Weights of a small contrastive image-text model: text encoder activation star_relu, 6400 steps.
Rows from block 5 of the text encoder of a small contrastive image-text model, named by matrix and row number. Rows with one number belong to one neuron. Each number is 128 + 24 x the weight over its row's rms, rounded and kept within 0 to 255. All counts start at 0. Numbers have three digits each. After the name is the row's rms in percent of the matrix's.
After each neuron's rows are labels from the 100 texts, of 14976, where the neuron reaches its highest value: "tokens" is the input token at the peak. Only what is clearly more common there than usual is listed. The data: photos of plants and fungi (iNaturalist). In brackets: how many of the 100, against the usual share in percent.
# fc1: MLP up (text_encoder.blocks.5.mlp.fc1.weight, 512x256), inputs 128-255
# fc2: MLP down (text_encoder.blocks.5.mlp.fc2.weight, 256x512, transposed), outputs 128-255

fc1.471 015:164161186159084110130136127159153112119138180094135107136097165178124132162172106113112115191141127092127135115126114098106139122126068145107138108134165127124110111092126085178120086120137122113175142099094147130128126171089139111163116139126107088128155132167125105107092127145131153119145144159138103099132115138126115055150138124135140094134142136132167111102125145128174161126159
fc2.471 026:137125162147125154095115172143109158104094155120143153109126153092104131114137161092136119128138181154107131132147133140106128138124107095099139166149074133115113158139125133104167102104138176122130153152140095128169136120082132132112120111110122122094121096139118129110170118120119151112168125159103103099097120121148118148105131156122113118097103132099139121152137119147150149117137
tokens: "," (41 vs 17.5); "<end>" (31 vs 5.8); "liliopsida" (28 vs 0.6)

fc1.86 014:143153135127127122142139143121142137112129129117131161143113118141108183145133108113118112111115112129123114135124164100115154089071098136105135137141127152122107168122107136170130135202119134113116123133121082112117117096158181088135129113121125153152109116135126140117164110165144136098138120105070133120099179102097115154116161115125141158127169139087143133129154109109150095091121
fc2.86 024:160108111124128126125105185111105178152129136113102131114071150160152152137124116100149110125137113127177130127136111089072125097105161103137097124124127137113162121132143140097158126124130118094128129150119115098114150149132097164178132144123133131119103102093146117133139125138141123163131104143131153111118159107155148123119141165104106119083134115125134148121127162177083149175114
tokens: "<end>" (100 vs 5.8)

fc1.221 039:119110131096160135123138148149150148206133147105133134139133103161123118116119112091168128110134151102138108151086132104133115116149130159118120133098126147121104171163102141121134133175107092128115120130117093129103143180122140144139108062162107120131102141194160183095124151138131088126129111150078121090159123149088098082107141135169131139135132153110122184108105177156174122145122
fc2.221 032:106133120132121106121110089140165099110140153163111128132122181075154143131113149128122117134146140181134136084123168137144123113090091100140133106110102167121125115124123132140137119123171130113110099157113103098083121068134156099118174148140121140135140140129111115137101131144099134077141129122092159124146131123105099139161119159157122106146157122130153107170123083168130080127154
tokens: "<end>" (40 vs 5.8); "order" (26 vs 5.8)

fc1.367 013:128128122161111184136106089121155168161129140137100120132102107113150139083110117124141105110135121127144146092155117103149120127114151122151143147112100140114135144141125085124120121167130131110140124125170103124126157092099105113136140099125115115105108170120157124126120098166134090160137100111124155115138127160086123129135132117075113167127110176110108146154154124138102146123122
fc2.367 024:126151104140131127133126134118174150118133140104140167118134119149157168170085176082132109124091163106094143130134127132064109120106144142138138185152152130150105132133148117148148119150116153144134101176133117128083134143108134116075111133169112144142076135140130101132121100154113141114129145151099135112148078128089163101120138103101099149098112134144094147170130167152145205130145
tokens: "," (43 vs 17.5); "<end>" (27 vs 5.8); "lunulariaceae" (26 vs 0)

fc1.382 011:187120161120126142121125159116154061116119120154127119108151139091093140117154127130118142102132124134105133104122104120093139144126138150132087149111149106141118144140097121126118144136109150137125166155110129104114122126135094152103136102116147127145082120139129160092109078123137095155163122150153143175177126096124116151167142095081136128142146093137142152101149124088095089163102
fc2.382 023:102133159152107103143085144161125143151116130130103138176116139161108093136138141119128125115100161088083144161129140105111082149169110139167132139105116154132137126167182127169108129137145082154157123144090131172105147097133130127110120124130148123143135196143162127097166148138146124166164131193110108098106169154117118131139123127107122106149124150124116126148146155139108153145145
tokens: "," (47 vs 17.5); "order" (25 vs 5.8); "family" (17 vs 5.8); "magnoliopsida" (11 vs 4.6)

fc1.64 072:158116154147117113159122101130168123086090063120098094135154141141114153139138090154136145167092139152122108137094111129141108112150112172148106131116136162155118100128092148130125169104128118153114144169123117132139135112126129121132123149114155152100111129119087104099136087140161128129121111151157072065137112100159144118156094143150148161124135152168183107115134098164127118109122
fc2.64 058:120134110121153121140109131111136127141118123118136166114153106104089142136145125132146088162156115126121095084135122134118113157128146052115139157143150174125111112153108103120136124110139097094158088129106114146150122125103110116166096146158112157114110119069135105156128130157105150118144081082148137119151117125152124132109140178107102072112102108166122137134112129167135124123116
tokens: "," (41 vs 17.5); "holostea" (35 vs 0); "<end>" (13 vs 5.8)

fc1.159 016:093118091099225105111122142119069114116135136126155113171153142119129145116141098143142143126129180120163136117128146103085140097118136155113115165109141125110110135093132143136170135116130112122079138118138127121106173137123141121157151155111158149127151132108132088130138170127105131141143110144111138102132162101137141132143143090113150157113135127132163083123134152168132106106085
fc2.159 023:152109148105148082118129151125149137101172119143114170107105092104151174136118129105152149125119145097133116143105116127170097139113136121138141127136100149103149129100106146118140150143134158070100101127135095139133138163111149141122111112127136116094130123104133109153138129143105153131091139111134121137124153125143158127137110123101132120067118136135127135100086158141101146132135
tokens: "<end>" (47 vs 5.8); "magnoliopsida" (34 vs 4.6); "lecanoromycetes" (19 vs 0.1)

fc1.509 207:123105108118138151111129124111139125107114108106097150131143150098177120165094160120120153156125129092133167136121160142151105106161087145127125112159105123127132102122161130147135116124148129159150103133103107163105188136113106110156073107140120124116092106139150102084164128087116162107123139132118154161127100127158116187127161089170145132131158137137135128112156137133116121097190
fc2.509 269:170082110150174134142138140114179129106105158121085102107097139134114131122091147080140119124128125128101112144136147129153128141133112160133115156186086119137120112132152156141109141139130120144106100098147127100100116097152134116140104124103097159120115113121127132119166176086113141133141118136188124140122150133120122118134131111173129131167121116110082157152133149084141135145115
tokens: "," (46 vs 17.5); "class" (31 vs 5.8); "<end>" (23 vs 5.8)

fc1.326 018:124165108144150132106123137145118120098139128156092154133131118100096117143158147107080135140177127128134150120070119098158117136108147160071107156136102113137120162116102108139127106184146138090145109122125096149098162115150152134112132114158132111104134119083120157143160123152117127123121148131131146124125097133128103130118160156141135106092113125116150071120114115115162098126090
fc2.326 030:138100158138096123122155095147123135140166153126106151152136159113165114130124149107132122103122133098128082106186129111111076079155112087159100097121138109125153115112103127163161127137131158138116181103109150128131101103101177132129113141103140135130132129139147176131122136110116143115104175109170129119169142149092134097124134129155154140129145111120109091036122085118108135107113
tokens: "," (45 vs 17.5); "class" (30 vs 5.8); "order" (25 vs 5.8)

fc1.411 090:115146092153121084078120138133123129097128128127139112116141115078134126119137168143158130136085067107119146118145112107106100132119107117090095159130088089186150113143131120111126135102167138128129139130156120154097140149141115126104173136103122151104163085099123111141154144094114125139097122141124163129139144167134135144122153123093122172145107132122141104107122108132082150096107
fc2.411 056:105131145127130135110135159148090104129143131059130122173169083163086138122118145176128108148116104144143138155127136096109161142082125146130146162111151096150135125097116113091135116140149105141109147078146131112109102155137123140099134150151126133144168130126112152142150112149151166152108083110116118118120108113146104159126103112106120145054144155095167173141146118160120098130121
tokens: "<end>" (100 vs 5.8)