Rows from block 5 of the text encoder of a small contrastive image-text model, named by matrix and row number. Rows with one number belong to one neuron. Each number is 128 + 32 x the weight over its row's rms, rounded and kept within 0 to 255. All counts start at 0. Numbers have three digits each.
After each neuron's rows are labels from the 100 texts, of 14976, where the neuron reaches its highest value: "fires on" is the input token at the peak. Only what is clearly more common there than usual is listed. The data: photos of plants and fungi (iNaturalist). In brackets: how many of the 100.
# fc1: MLP up (text_encoder.blocks.5.mlp.fc1.weight, 512x256), inputs 128-255
# fc2: MLP down (text_encoder.blocks.5.mlp.fc2.weight, 256x512, transposed), outputs 128-255

fc1.12:158162153099160070158087140147063098139159150117138144157146153129134088094154149156149143155135105119121093140145159106141110107096099152092164113081156114164143183170080151135158165115144104142160106163097119103179117084138171130053163166074103116090146089099202154103161125152184151140120141116121125150165106107152100063142136091177130188122157147095171114108141170121157079147097
fc2.12:121102109097109118126119181144178138137130148162128148110076046090133167146101102131127135089148197104221128137196062212082144145119153147094100113143144147104137140148119113151108105146125076195191163107159159116147132153123164154179160099174128105124105153121145154096107139103088100152147147110177097098111136098107139143082157120118173120107099119172111116153115173097119161135078
fires on: "lanceolata" (29); "poa" (25); "<end>" (20); "order" (13)

fc1.97:176155185148095129158140131103113150212160181160117080204110052161108136093170149168144142067138125113129123109085113119125068173118134143052181093182132157124110131089171114083193126127149142090127132105145109084103131090113110166115096067100163080119135116167138144116116209173096134096113143177113119128118159135090148083045083164095127076206145151135151117171092099123105128144156
fc2.97:086150198089039165117181096155133148107112120129138123099156124094144104078208088170076141131164131150153119112145143180089093135154136129099075114119075139139138113097116085096149125155105106138162101112151144072167101155140148071098184104109141140117171123194071137105090103139199129065137171096127073148136090156074110092112132183093130087128163111152136121163086120108084187191120
fires on: "class" (42); "magnoliopsida" (21); "<end>" (16)

fc1.226:078123122112142113039151094111118126068149137107139158120128110143078155082095134173065124095169166073110118136101138171163108098154071138135095163166160039188130116038160147180155165098119141123093138134114143130102186118132153131109095111178125141126144113147135153148133132089115124156082133078130122183116147095163123088118134117128154110090077165140130146134120139135129083095088
fc2.226:124155084103158191106140135120126143171198158071141157131129068132096119168194150116150099129098128149174180153155165106134155175124101179086116123126120175103132155155153144138133093086169160177111156139168169189138071171131130130136139144084159122135112075127110131138097095082154089108141136114123097147134120114116104141129132091127173105069185113129126139148066127126073114212103
fires on: "lycopodiopsida" (39); "order" (38); ")" (23)

fc1.444:099162126170141140118121146075137120149121106103148097126156187209142189156130107082100114144081094046115095142024148111072179147158130187149176126134127148105127172073123184196085121138144098149106150136118173138127110198067093179143145172152104101101161140139146109089115120121144158137118154161147157116153084093138114103140216124167073121142113168145120053126093117128125136081128
fc2.444:109115159156071143058137116115131105170168122150115114140132130157099141134162149146185079153106100136139107090161157123115150051187095105104182150204134130133098115112139160083138077080146155145154097099116108128089118160131153160142113154138180125171152142143125093133106077220158114140093148165106108078149094152159083122094135156082076087152099081139163112116141143068115177154115
fires on: "caryophyllales" (37); "ranunculoides" (29); "(" (28)

fc1.338:116104116043120153157131137139153097136155116146146071128103171153125113144103117175085128146131160156148146072151150177161094087127135121124076118086166118189151159131110154148067137140123076188153118092085130097112137125130068123171109145170122162120188152136121117119123081125121180164092216138112119146137114104131104138159193117164124089157209127139113126109147124124211064125196
fc2.338:148062116120117161049104091069160160125079092148116056184120113153105152178136171137143152104114150138064219134143142067124139096180149139139127138149126178166137093127125107164157174086104098114126102146108067182161104136115136120144105195119126061074068098100142148128161131086085049115132152091083124159145118178077106067123142089139162124106129156141094128106152182157158137126095
fires on: "<end>" (38); "magnoliopsida" (35); "class" (25)

fc1.281:179201151081098094114157079183140115111108139170094132161115118118079136128104125124071122171142087152136157099117069078087059148109155118044162163155120107134138069100169108079108147129141150100160239109133147139167136089133054097112178107145166097069157145061181118036073114125144117109135145103121211107159149146117111112104117160118132144150116143101087106106123154108188112109120
fc2.281:164143141171118192160091117163106190080156113146116123177110162152107130140176118204128141080173130119133112144200156091113134152120095107124132112154139110208123133110128139187132119164071065182125099177139146203117114106127146113102084163090150155169128149159095109153156091148140139187091111066102134148119105042106170110129098112088135084099123114144155173112139086163118145117123
fires on: "class" (59); "order" (31)

fc1.239:159116139128075173104122095120183112053129179150124143113075135080159203141108158123122138101129125134077193115128102145080166107115136084140152095081206070080069169111113095094140073126149092082116118144113143175190115167095093150166154159113120191143154125134118097142119149130098103078128170128151117138162232151133141158117095141118151098142121095139172165165122135108092168146097
fc2.239:127170081096071187073143138145062106186133098119199159121149117139104160092132124123133162123141102177131103191103118122098113186122116137050078116152116106124122096119180135139111112107136110181151125104156119115158117146096120133106131180115157137073114103184101170159104140086137131107153130082101152105104117078130157159119147158181131070148119113104150157126143124066148152192153
fires on: "liliopsida" (57); "class" (23); "<end>" (20)

fc1.461:141120105172116118109119097159137092178087184131097066149122133093048207077084132170140186129154105148111127146099113102111119118123116082097162144107150119113090101092189095106123104091137186134164110120127107112160103121106105179178169140158196155156136104101116086063132103059189128121176119141148110145143170140103155158086164171162181123107075164090129125131111107083130113111132
fc2.461:079092103112175085134151099147128134180133116167148093155170158129143119081124134121180093081145113166104105111101138114131129086065113152153095125138101145150102123134141128144161100104158116095148106048159087130049123138092129120165168178098134165122074084140131183091130215028099115126130079104174189139162156119143130089089114136165118135089077126151077134135154097170181122119135
fires on: "liliopsida" (64); "<end>" (36)

fc1.258:151086179122124116127116125112166175133066195160100171195117200191073157110136076159135156117138078106126131124130189137135139154122117096122088117090150101100068144178131131078140104213160133085172106080155102071156114116136182176118118112153099093127062129131131134110118120149167127123110102069144123100153022093111141169166151096159120133123084090154136141174150144150196122132175
fc2.258:163128129114192083098124178103094102116156157139070125175149128113090108124098123152143143101169069193141141091153104136171121159143120115097160093088093118160075099104089135102139118143142128091090106126129137180142134120124151096113105203134138081167070130124136129147111103057062174143144209099105115058107146106144177115050150081087052188156162120140091112167093074095115129183069
fires on: "liliopsida" (32); "<end>" (29); "asparagales" (9)

fc1.176:133139152130103141168149083137091154079174149158124121111119136127125156139193132117169152101167175129143066082134132123179165170070116058145135094091126138125139106131124128163136122121180157108092089131164155093138108096175136094069124169062104114139113081179132112112082139072094128095170184114045115113113068135054124139176115131147110089106129134136160119143132092108143076136142
fc2.176:219166145072162103096073134129149083130135130145159126130124097126145122078091158134093140097135178153130135113168092146128063105124143077123117070135131139108121175055156122120118192166131168060114235140105182156157133109140141157048116142083067120107124151132150186120113078143150087149095139119138120115109140093195109120114156127096098202166074134151091071153086129148170134055103
fires on: "magnoliopsida" (36); "<end>" (34); ")" (25)

fc1.345:100177150133110146111064116119165111182063118122183081137115111159139182154071100105177142175164143116090133150143100088111117118170116111179138139143165169094148118076136134130142095141140149091129079151096154107131102098148164119165155159097107094104034122158101159133127101095107130118130170098102152160181080198139153144109086065114131146105131198135123119096147109119160104076119
fc2.345:136094167128068106164080127118140170146118154111168109130163183124160105111123160132104154076163141090181150093157110136097147145169114127091135094167098119122169107179090066051124074095108071153089159168099098116198119109085138067128127124135128109154125180128141125182143163113157094080129127094136047102150157096170106135086048189123190089155158115141166095134155105143124121137152
fires on: "," (55); "<end>" (45)

fc1.349:148166123162092138156133152123110097166132168151163110111108119124167096178135131182130109079112096119161080126185106134117094100087163140106123134204090113137112088118068128070150117188098147145158202094114071140091112153160127091128147161152108136121189163132106148166146098087140172126139139101136122144089176130162080155100138083117147129110107146081173116150107190100070139097124
fc2.349:104142102191140113139177169067080119154100098109107152093127150142133107208103086139109125184116091083110178111189130143145121091159121144121137135125094107126084087101134154128155120133130184167127096087105124115102141141092129169133131154133121119175152155165064153128136171168089190142161133122160139144125179166116084112168126100156091158140124095108160181038154205081096065081149
fires on: "lecanoromycetes" (43); "class" (34); "<end>" (23)

fc1.484:144155069187112157129063069080104183137196103105120198165114119117130049132041105088135167104212085118130117083162132164194138107134140156138130174114087152109081124150096091159089099076137120146083149125103136172179159127107105115144189073111122109160165160113110113119119172107101103112062124096109128106187099145144198080101167161142120105113138105086064113115168104112127143107152
fc2.484:130110090149186123148105202081179141124135120143084123146119112191042106161130173089148165120113092171090144159182078130125176148145147195134144103149148149144095123188115128132133106128136144119064165113101137176077189145100181092130125138093182120153170167114143160134090137147149118112131146123161147187172097085164051132122164157103085099141152077145091163156138101109146125092075
fires on: "lamiales" (46); "," (39)

fc1.163:092184153168120176228186179137132125140112126110089078104104176176113101170136193131103188086135111087156123167159137106133163100140105086081115112152109130145134086140129091120143148113129091145064127145149091072101109141159100170139137092085127080190114133137144201166087188137157139098058130123122135106099119084096081144131125150170060129141144094161121157161155098153094112153142
fc2.163:087110169147016106132172158214132103120158122148140100109114084142137148151198138145073134099140150075109143138077137180124167093082140061122086126157061173127137140158157141076195151158133166093118139083137147126138101153148165144128132091106164131170148128158126121176176109146185098163146102120157140146167097099117152122078140128102159086151159118163136108171109093091100114168136
fires on: "cactaceae" (35); "class" (32); "magnoliopsida" (18); "<end>" (15)

fc1.455:103098140059139176077156146123131131152176164134107143132181139128129055119152114131128061178174123183142175142163134145163120120115105120085181076130124146131131154156072148126095165124175118091183155125111100151147129137168151167092114082064149143112091108104178140151044116167185129067132169204110114128156112166122072111132150109110072107114127133144108100136060131147078102174084
fc2.455:101088152118133160132084108124152148099101150096091166088155121126096090089192152149125128142074105157115144134152084092131095115109128148104204082137132122141179193066141154144162154116113145114128106162117154152108129158118137122162179116120164149153145101088128155129205136061106126184117124109159115129130116112166136102120131113127131187115125123176108148139147214104115137140105
fires on: "magnoliopsida" (54); "caryophyllales" (39)

fc1.407:174086173155189151129116165059134099116094059107107200161103080214104119110051144123064150102114189136091128127132168127098120131148114202138176162195119160094137159107108139116202129120124122131096114141130135149095126116132124071104090123137122174098100132124137153090099094125126141108115186099115072130108141075147106127101122117138151088098130108109152147122185102094083166141179
fc2.407:088145151109108143137113092179172104149119125134103115153124146141096152174124116108118155158101151125166152127201127155113145079106145170132145064126109182094099165154054181141120110194119175121090074094081135139045099100132145132138118162136160185124164110125132160082129171113139161093087141088065128226126140131152110090120077124087133172144192083173133150121104151136110167119109
fires on: "tridentata" (34); "fabaceae" (28); "magnoliopsida" (23); "class" (15)

fc1.495:121190095149104124122122101096106196068176138161092147127082168157165201118145164172093123116121083114143170159137145151108069066177090087139031106143118123113073156128067061128187133118105110113173084126134111126129135090094107105120073143115071092136089120128142084151170150152162080120125075187134144073128127097127168140165110157135175134136165138090156097133150148160139105127133
fc2.495:183108119141143153124130127130110160141090178147070127112162065083142040143122122125137095159088117169119136096096125117085168161113081162141144133122158112150116153082123104179126127145137180129098153110154126087177108153127085118212067137190199125113144120119088141159103139204125168162185124115081157191103058135127140121176122156135172124103080149138156156114159118168100088100136
fires on: "," (65); "<end>" (35)

fc1.439:133153137113146118153094093147186126117122115093041083110201144185133110153147142129108164106110118141085113152153115111202060086128144157103163096109103142179083164138137150119114164128170045082159158158110129115131072166144119145105129065030149098157086109133101099156112100204097146162176126183149141119204090124176169069186113082112150134111096175098117118115125141148117128090179
fc2.439:072162120130135100132121128129130111111075109145127132090163093224077109140180107174166141116144106158146143171200099077202096105103132163175112121162156101191115133122128107071127184146146111099141150149135089168170089178127132136095136111118134133172179119117054136145149100176088139148189127047153163177094079058167136109109115129041116166072099206109111126106108157124097114134135
fires on: "magnoliopsida" (37); "<end>" (34); "-" (29)

fc1.211:137148140077139142149134127094163169052124089195141141119144121091138085144084148184125122124079150123089034107148108168182138142101143127092168132198141097174146118097113141099123173145115137095148160119136142101066176105129062059073070144133080114151113085156098101109161090116119145062142103090112108097065133142151145132144162161115139186161163067095133079173079171118178142132138
fc2.211:090102129103135102103136142136123112107092124117145113106115115130127102101110110138162085078110153164088160063193110119129076104125111162129135137132132082162076173174108148129132125156157083143173130114162120095149090094122119146096106204094119126129102113079152165143156178092160114109128132152100105165131111184122133132102097214170076119082192139158134127151113162157152188088183
fires on: "," (59); "magnoliopsida" (35)

fc1.296:095174104165196073136122126096120116098111111132182126128141160106106079158135116087139129088110161198146113163104102171101132134149123113136169130189120158093169180118135173179168155100105101131136164102170086131135134099120158153130049106106121146162104128186122141125172072115118105086117157114129121106080147166079064157117118152112127214122128073091123143123109155155119116113151
fc2.296:139150090096101142133131158050117094151133136127131169065084094066087074102166164120160091163107198111093160085106193119160113148163170102110114152176055181083133132132170135069144082084202138145137105199121136077129091146103099085118139085133107161139144203118172124111107175118078210094147137094103124116140077159113121116116110092114104139056095152144157144145134135150222096150160
fires on: "magnoliopsida" (40); "family" (32); "order" (28)

fc1.310:139147142161188103168123105114133134089156120126193058178072138135126137121140142095095207110136127128187123092128158124107156168165115148133110081109089138114101102106106145135040096111164126123154103118116154092157158110155147107130119172176102118124104108130083124098171140108153086148157160149138075169134070144145172148117105108193097136155119085056179122180181179122168145134159
fc2.310:149092182114118080176091093123176102136169151105119138129128153086161158124158052156195107109157118130089062147163162141058113068131091150103144127200161127082164096149109096157186151108167134065097127107099075083096161123143129138093115158089152125180115084132193092159114173142096111092126183120063102116167150157157065133119160149144146079141158129058131081122128122104152137151103
fires on: "class" (43); "magnoliopsida" (26); "<end>" (24); "lecanoromycetes" (7)

fc1.48:121142141080129130099149123105106130147155169104162069146145175178182122100118132142059105142138163116085156149143149172146051157190097149153132183123149104107146136124117226079096109222068100155128066133100123133133117097112078133089092072125098185092130153129081202090136123135170136123094209098125103100155140099094159115111109163139101130076121157124146123061111140114178144161100
fc2.48:112195153107093100162109201146125154107120107154190188138084121085158112097090139106206129093121159093151150109164125141116118106083110170162116099158165110144088158114116146058133137099156143102105149125161128121051120088159155172139078126157139137080165087154102128177195192145117173147093095137120128097133062137162153158109112144114132113114113144124185149110088153160137133144156
fires on: "magnoliopsida" (37); "caryophyllales" (35); "<end>" (23)

fc1.240:146133141171126133203061141191097128082155125138150164156165110133131113091168079129136148150156221106099094106112096115079100170112095144139161182086153096121147125167200183105131144158082121142171124116165149103128074174155094139108134154108070085141134130126156066058135097122148084174124121107113062156134140133098145151122165102161086117128193093122134136152047079124142072207104
fc2.240:110155065122141134091107097174079160174104097144122136142144117100086127135159127072136169121146130123119132049145104158157168129135085121102103166086135148136145177094157116240123154068101130135098159209118126132130120143136116085172103109186104115171129128146091124169124166123135122086099143195121130158166153142112103105169109172143163132135128147133125183169115122179166097137068
fires on: "," (52); "caryophyllales" (48)

fc1.177:093088170116163155133147128063137181100109125100102151134121188088173131120139045134109076176101134139106106180116096117110116114124085118069096157132098158128129166131121193158063112124128067120138071161137135109088104134147117129117109184142168174074161121124156092092059148121128154117040123180127065093148146091195148084090173154140143134165147175097186106143109128097133160098040
fc2.177:100106130120138173135105156120102179148143069121125116090115099132162163085151137077105112103137114101051089075123096124198114167162102084128188135083096143136120102178113096171159140108135134151147105109107119124111101162081096070151151123122092086094201079117156137200108153114109105148123102192139089134152121098147089090138111123146106112120131155146113136112106157087147100113172
fires on: "linaria" (36); "family" (32); "<end>" (21)

fc1.204:153154164159094194062097143126126080096171160099184138103145138121125157185156119135100172154135116109102075150096091132104088158084073131120157108074156123071096159122062064123120091098174101220156136171088114139116128142173149136111123088086112104146131109149209177132165139132095098065111152084112181169132158082126126169149089141090105114159107139123151123155087141090101159114071
fc2.204:151207080180144121121132150201066070149160128130162079128182114166133110121160111096129084105132066141141113137160180166096157097153160135161139112152140173135133155147147154111093138141103102078124095122147085118128098122170154060205141110137074129145098082134075180112112072138105198121172090083075146167105116064122155160136077053139108178137140175123160116115100123167128094093146
fires on: "magnoliopsida" (55); "<end>" (35)

fc1.120:132154148178108117129109195130162112132155203177173115101123195175129132149111160061120131153153137135104060149131230155107061171140160157128130096152143116142190150130071082144067121150148071136161111115095161134107081168084130109087126129155177146091186114085162141168146124131097168152146211138114160132088053064140148061160118124146109109134140195120072145099116118167121156146183
fc2.120:134101097205134124144116109136084104089097183161097135155120128141119150147145172088089182091104113156140137138130137164129171147105151041131142131069154132118146149155110087174149180147177152138103142143160141118043089097102119124100108144099100118106081140134104114127127175179006122134140074113147138120144102203170073127108136109127112122110188124133162098127106131096131128085081
fires on: "lecanoromycetes" (43); "<end>" (37); "class" (20)

fc1.511:091126107150144167173128073137178140139151093143194163171076148146153059133187069095121178136097136165116136157023150088085197169142116205173120121113129120122137145115150129144146166116189129126156099145145130129077136172124086131100136114138141131098127152188112118158144173127101118169121080158133142148190112160154139156159146128121088150165157111080139157133068160102131133088100
fc2.511:133121084180140126152141120150119181128102066120103094107139103159132152176149147200192109147185148115110082178148132134160082138148150204173147097141126111111115138126146152100076171127090107106129091128061129141117110166068128146095166108207138177112147157162130202103154163140131121127172108090137156083051159123186113120119156102125125108199128119036071101160151166130102076090086
fires on: "," (52); "order" (24); "<end>" (24)

fc1.320:169099185109118150086118208151117121112128104123118200149161092116039122161154120139154103160208140170134113181109096166157165073158125205097127128131058139112096095158049122104132102150072166110116122148146142129090098128165112109169148117104143162146086136064101136099157097157120069087187113159191120062084100135104124193172190145163116163129130164167172129123173150139129114161110
fc2.320:075103122112109193101148159137112171153106098176163142132153075110087127141163188152172124159143147094105135152095111146107182099100150164108114133050104178132127139137093117124148148175109159171116067201119157142105162145199134154137149094120100187153097172108132094097094154138135121112151120070159149112141133075122158145133101151128104140172153137148122091092175129065104121117105
fires on: "lamiales" (46); "order" (32); "<end>" (21)

fc1.456:133094136126082126155149166094105163253101158098130135186157166082190136151162166088069100089134140106177124184106114147150128196137108168144190121128147217104114066120114120170179142153092084169126145133191155129138105122071115113106144141221142093134129110107102141099127124117112165125184102147104123087159104093115121064159137113106127188157139133149125137130126055139119101175160
fc2.456:119102076130120124102093157129080149134175137090160108104144121157158137051171153188091133173131110072111080085145133105144122117182184143080114122144114128124156073153083142040095114145123107128201087148073108127107079126126127155115175082147134060104135146122136135154116142141134109093165132156124114121104107116170128160140125144109177150142139136095128159125177093127143126106114
fires on: "," (36); "<end>" (36); "magnoliopsida" (28)

fc1.188:161116143072111094146128084137135127149109159143103074151142125070110139130109115117135180143148079115102175114119094098157191133130119088125095122121124151071046068073112102116137117086156190068194129164183106167123128100171116230150135142115195117145063106129143135131156168055150109111129162133122125127130175146087117156154146156123134133142045094100075086112134129107156180141133
fc2.188:075173086059138124085113123150099171180106082099171105129110142143078164129212115069183128159174120168080068107128152122103143050061090127103103097118106133188086121137097118138191117190116132109103089124151122128096111149132064136128119161057114142126137103118148165065134179095077167118156126062145170141130137147140162110125153116155148143153112139146113110172135096178109144125088
fires on: "liliopsida" (79); "<end>" (21)

fc1.470:174144156188118114088144126103160191140149177125047134131145099150178172140130129125127093105151151172162099081168092121097119138107147108093111133088124146126061139125134135174070145097118121183104129101192175083102082102148147143125117098183149183138178091082136162182067160187114111125140096208080122134112117146146141150151127089104080135134073123074093125115119118161153118113134
fc2.470:134163156137090166117139098147124114138151095085176120068179110161154149179147070137133213150052119146135147185146174138154098178167102091110189145086101111120186145106125137085087148162095119118105107167167087128113183153103097122123116148075116082121170114135165151175119159140126107125130114167111128101128164127092064089145129156131151147148173085204124111090120178137122144128079
fires on: "asterales" (30); "magnoliopsida" (25); "<end>" (22)

fc1.67:124127141124133133162137109133156127126142118144130112150138135081075128059095124109186093084147137071097146114112108090150120159101060072112105027128202111101112134148128126157094148137145172102201132099152117147127120182126124163110100141151121176134088103082105168169139091126104096126120139157157175183094108158135072129144171125115097101116121153082186151152178169139111079145123
fc2.67:139146100110137150133116109131109094139182071136154148119206142130122142119190113080160136155146087160148140072109126146092148090097081099133108144128146113152101150135165180124161129115152127094082077104160150135104132089157115102180130141108132110120155078164179152053140134094100128100133151114082111147125133167115146070169110121153145146121108097102147099139164132098151159171058
fires on: "liliopsida" (36); "pinopsida" (25); "<end>" (21); "class" (18)

fc1.241:138107139153174160103150156128145145192111163196064127081101186120122200162165113139138138101142077074129111140105112116108084100149081145062119071132187098105095067096127075120044030074132162085192127104103113146160197098128112178170125133197179090095139110106160155092141160102120145154116120124105132131103094194100096108168151173139103111083122136115109149088168172154128117127076
fc2.241:056053130144104132164135138150142111110105162124144116118187155117090086125098119132141108072127134126058153095127095174142142125072121105146096168087105142083125115113136164132101180127198134137123143162096107091169087110151148142160179153121100104130137173203058163105174176104095107123157115111124111109166158107140124123116150107121117151054121132183131117091174095160222128158149
fires on: "liliopsida" (49); "poales" (31); "<end>" (20)

fc1.175:199133137117130145165126138124137107119136143103105161151163114078161135108092138105069201150141058172108162077110184098166128100124113171087137171131164169166158156140129107200145126126099050144140117179123183140143116149130089120126096181101152148143122155106149146188176133178066098107096143133097144122186179136129131071169130125089053132128073115065133133127115127160108145072090
fc2.175:140122164112144041156131068126097101141141163129104115191144116141177111101160105145103124127103127120179096133132097087094062173116108114089118176140139143123113139156099165159113140144119182136069130151100072144154094127087155180145153115083096125064149073097075115187100147082105178134154149063113162122136114090125125127141135160132095129047105081102137130182116116092143159113136
fires on: "cactus" (29); "caryophyllales" (27); "(" (24); "<end>" (16)

fc1.89:140101164132136126076089128096136133215094180125151139056114116145152131116131091093159115126149130165138143116136158137086117121127112110150086101097108125126124050162131143080131135099099153092166188199107161153048142126138069114134096163084115165078113049155100159082141138122148111139115122128103135172129155140101102205139100129115113130142119198100115109135118126163097133086181
fc2.89:112103129074081101154159154198123144157155091130115143152077121084134142157132136070120112184145124128147163152150118172178199106101113106139109107158119157140143195136096138144133176131141085094085081056164088138127154129162129149125153176092140106101203153136151182139099111078124164135105110125175095154111081137100151113126123078149139120082088173163078091135123173093141169154082
fires on: "," (43); "order" (36); "<end>" (21)

fc1.370:124167091088176097145152130100127078149223044119124207118111161174148083143137126077125109152127173106161157113127101151130128164101096134155090123091114161070111169124181119163118143079120102112151144062148117150082142092165175104155119091150131228107101117190149081170069107100138117104108162119179106158114133109161119153135137075133120158110143117124166152120171161136195087101176
fc2.370:118158125093146167182141139086160133165044153121126113122137072117079171155185101094118175145081099145094117175107121126160184161147167149110139114141120173122129136120125135145175137065152112161143127103128106127146070148180056115166190165057158041182079118109119117127113168129094161137224112157109096134166167147139099142124121124120127155130133152104128155058141124107122158099106
fires on: "<end>" (32); "sororia" (28); "magnoliopsida" (24); "class" (16)

fc1.459:132166119117130178155157119114135093169145101120116111148093108164088076101089118154202115148087165167103119123171167122107095172109167112132122202146202110133045182119118087148116151129148145117144097124091151101104130124151084128139139152113186110096177131127122121124167117133141124137140139140102064139101186132135151134103085133189116073090166128128114147136133162126110178124160
fc2.459:137129121145138123106132165152092120145142091152083133058136087120141084080144116134127174098124181147181186124105088143151124085118152144057136115072113118142138107077037125129144129117139134123117117172131111092169091119156114142107177080162121137161122132135140110114138140174187042170144108105137122087147059125090119097094157116137096160143165172141113175081084137165155075209118
fires on: "ranunculales" (39); "magnoliopsida" (31); "<end>" (30)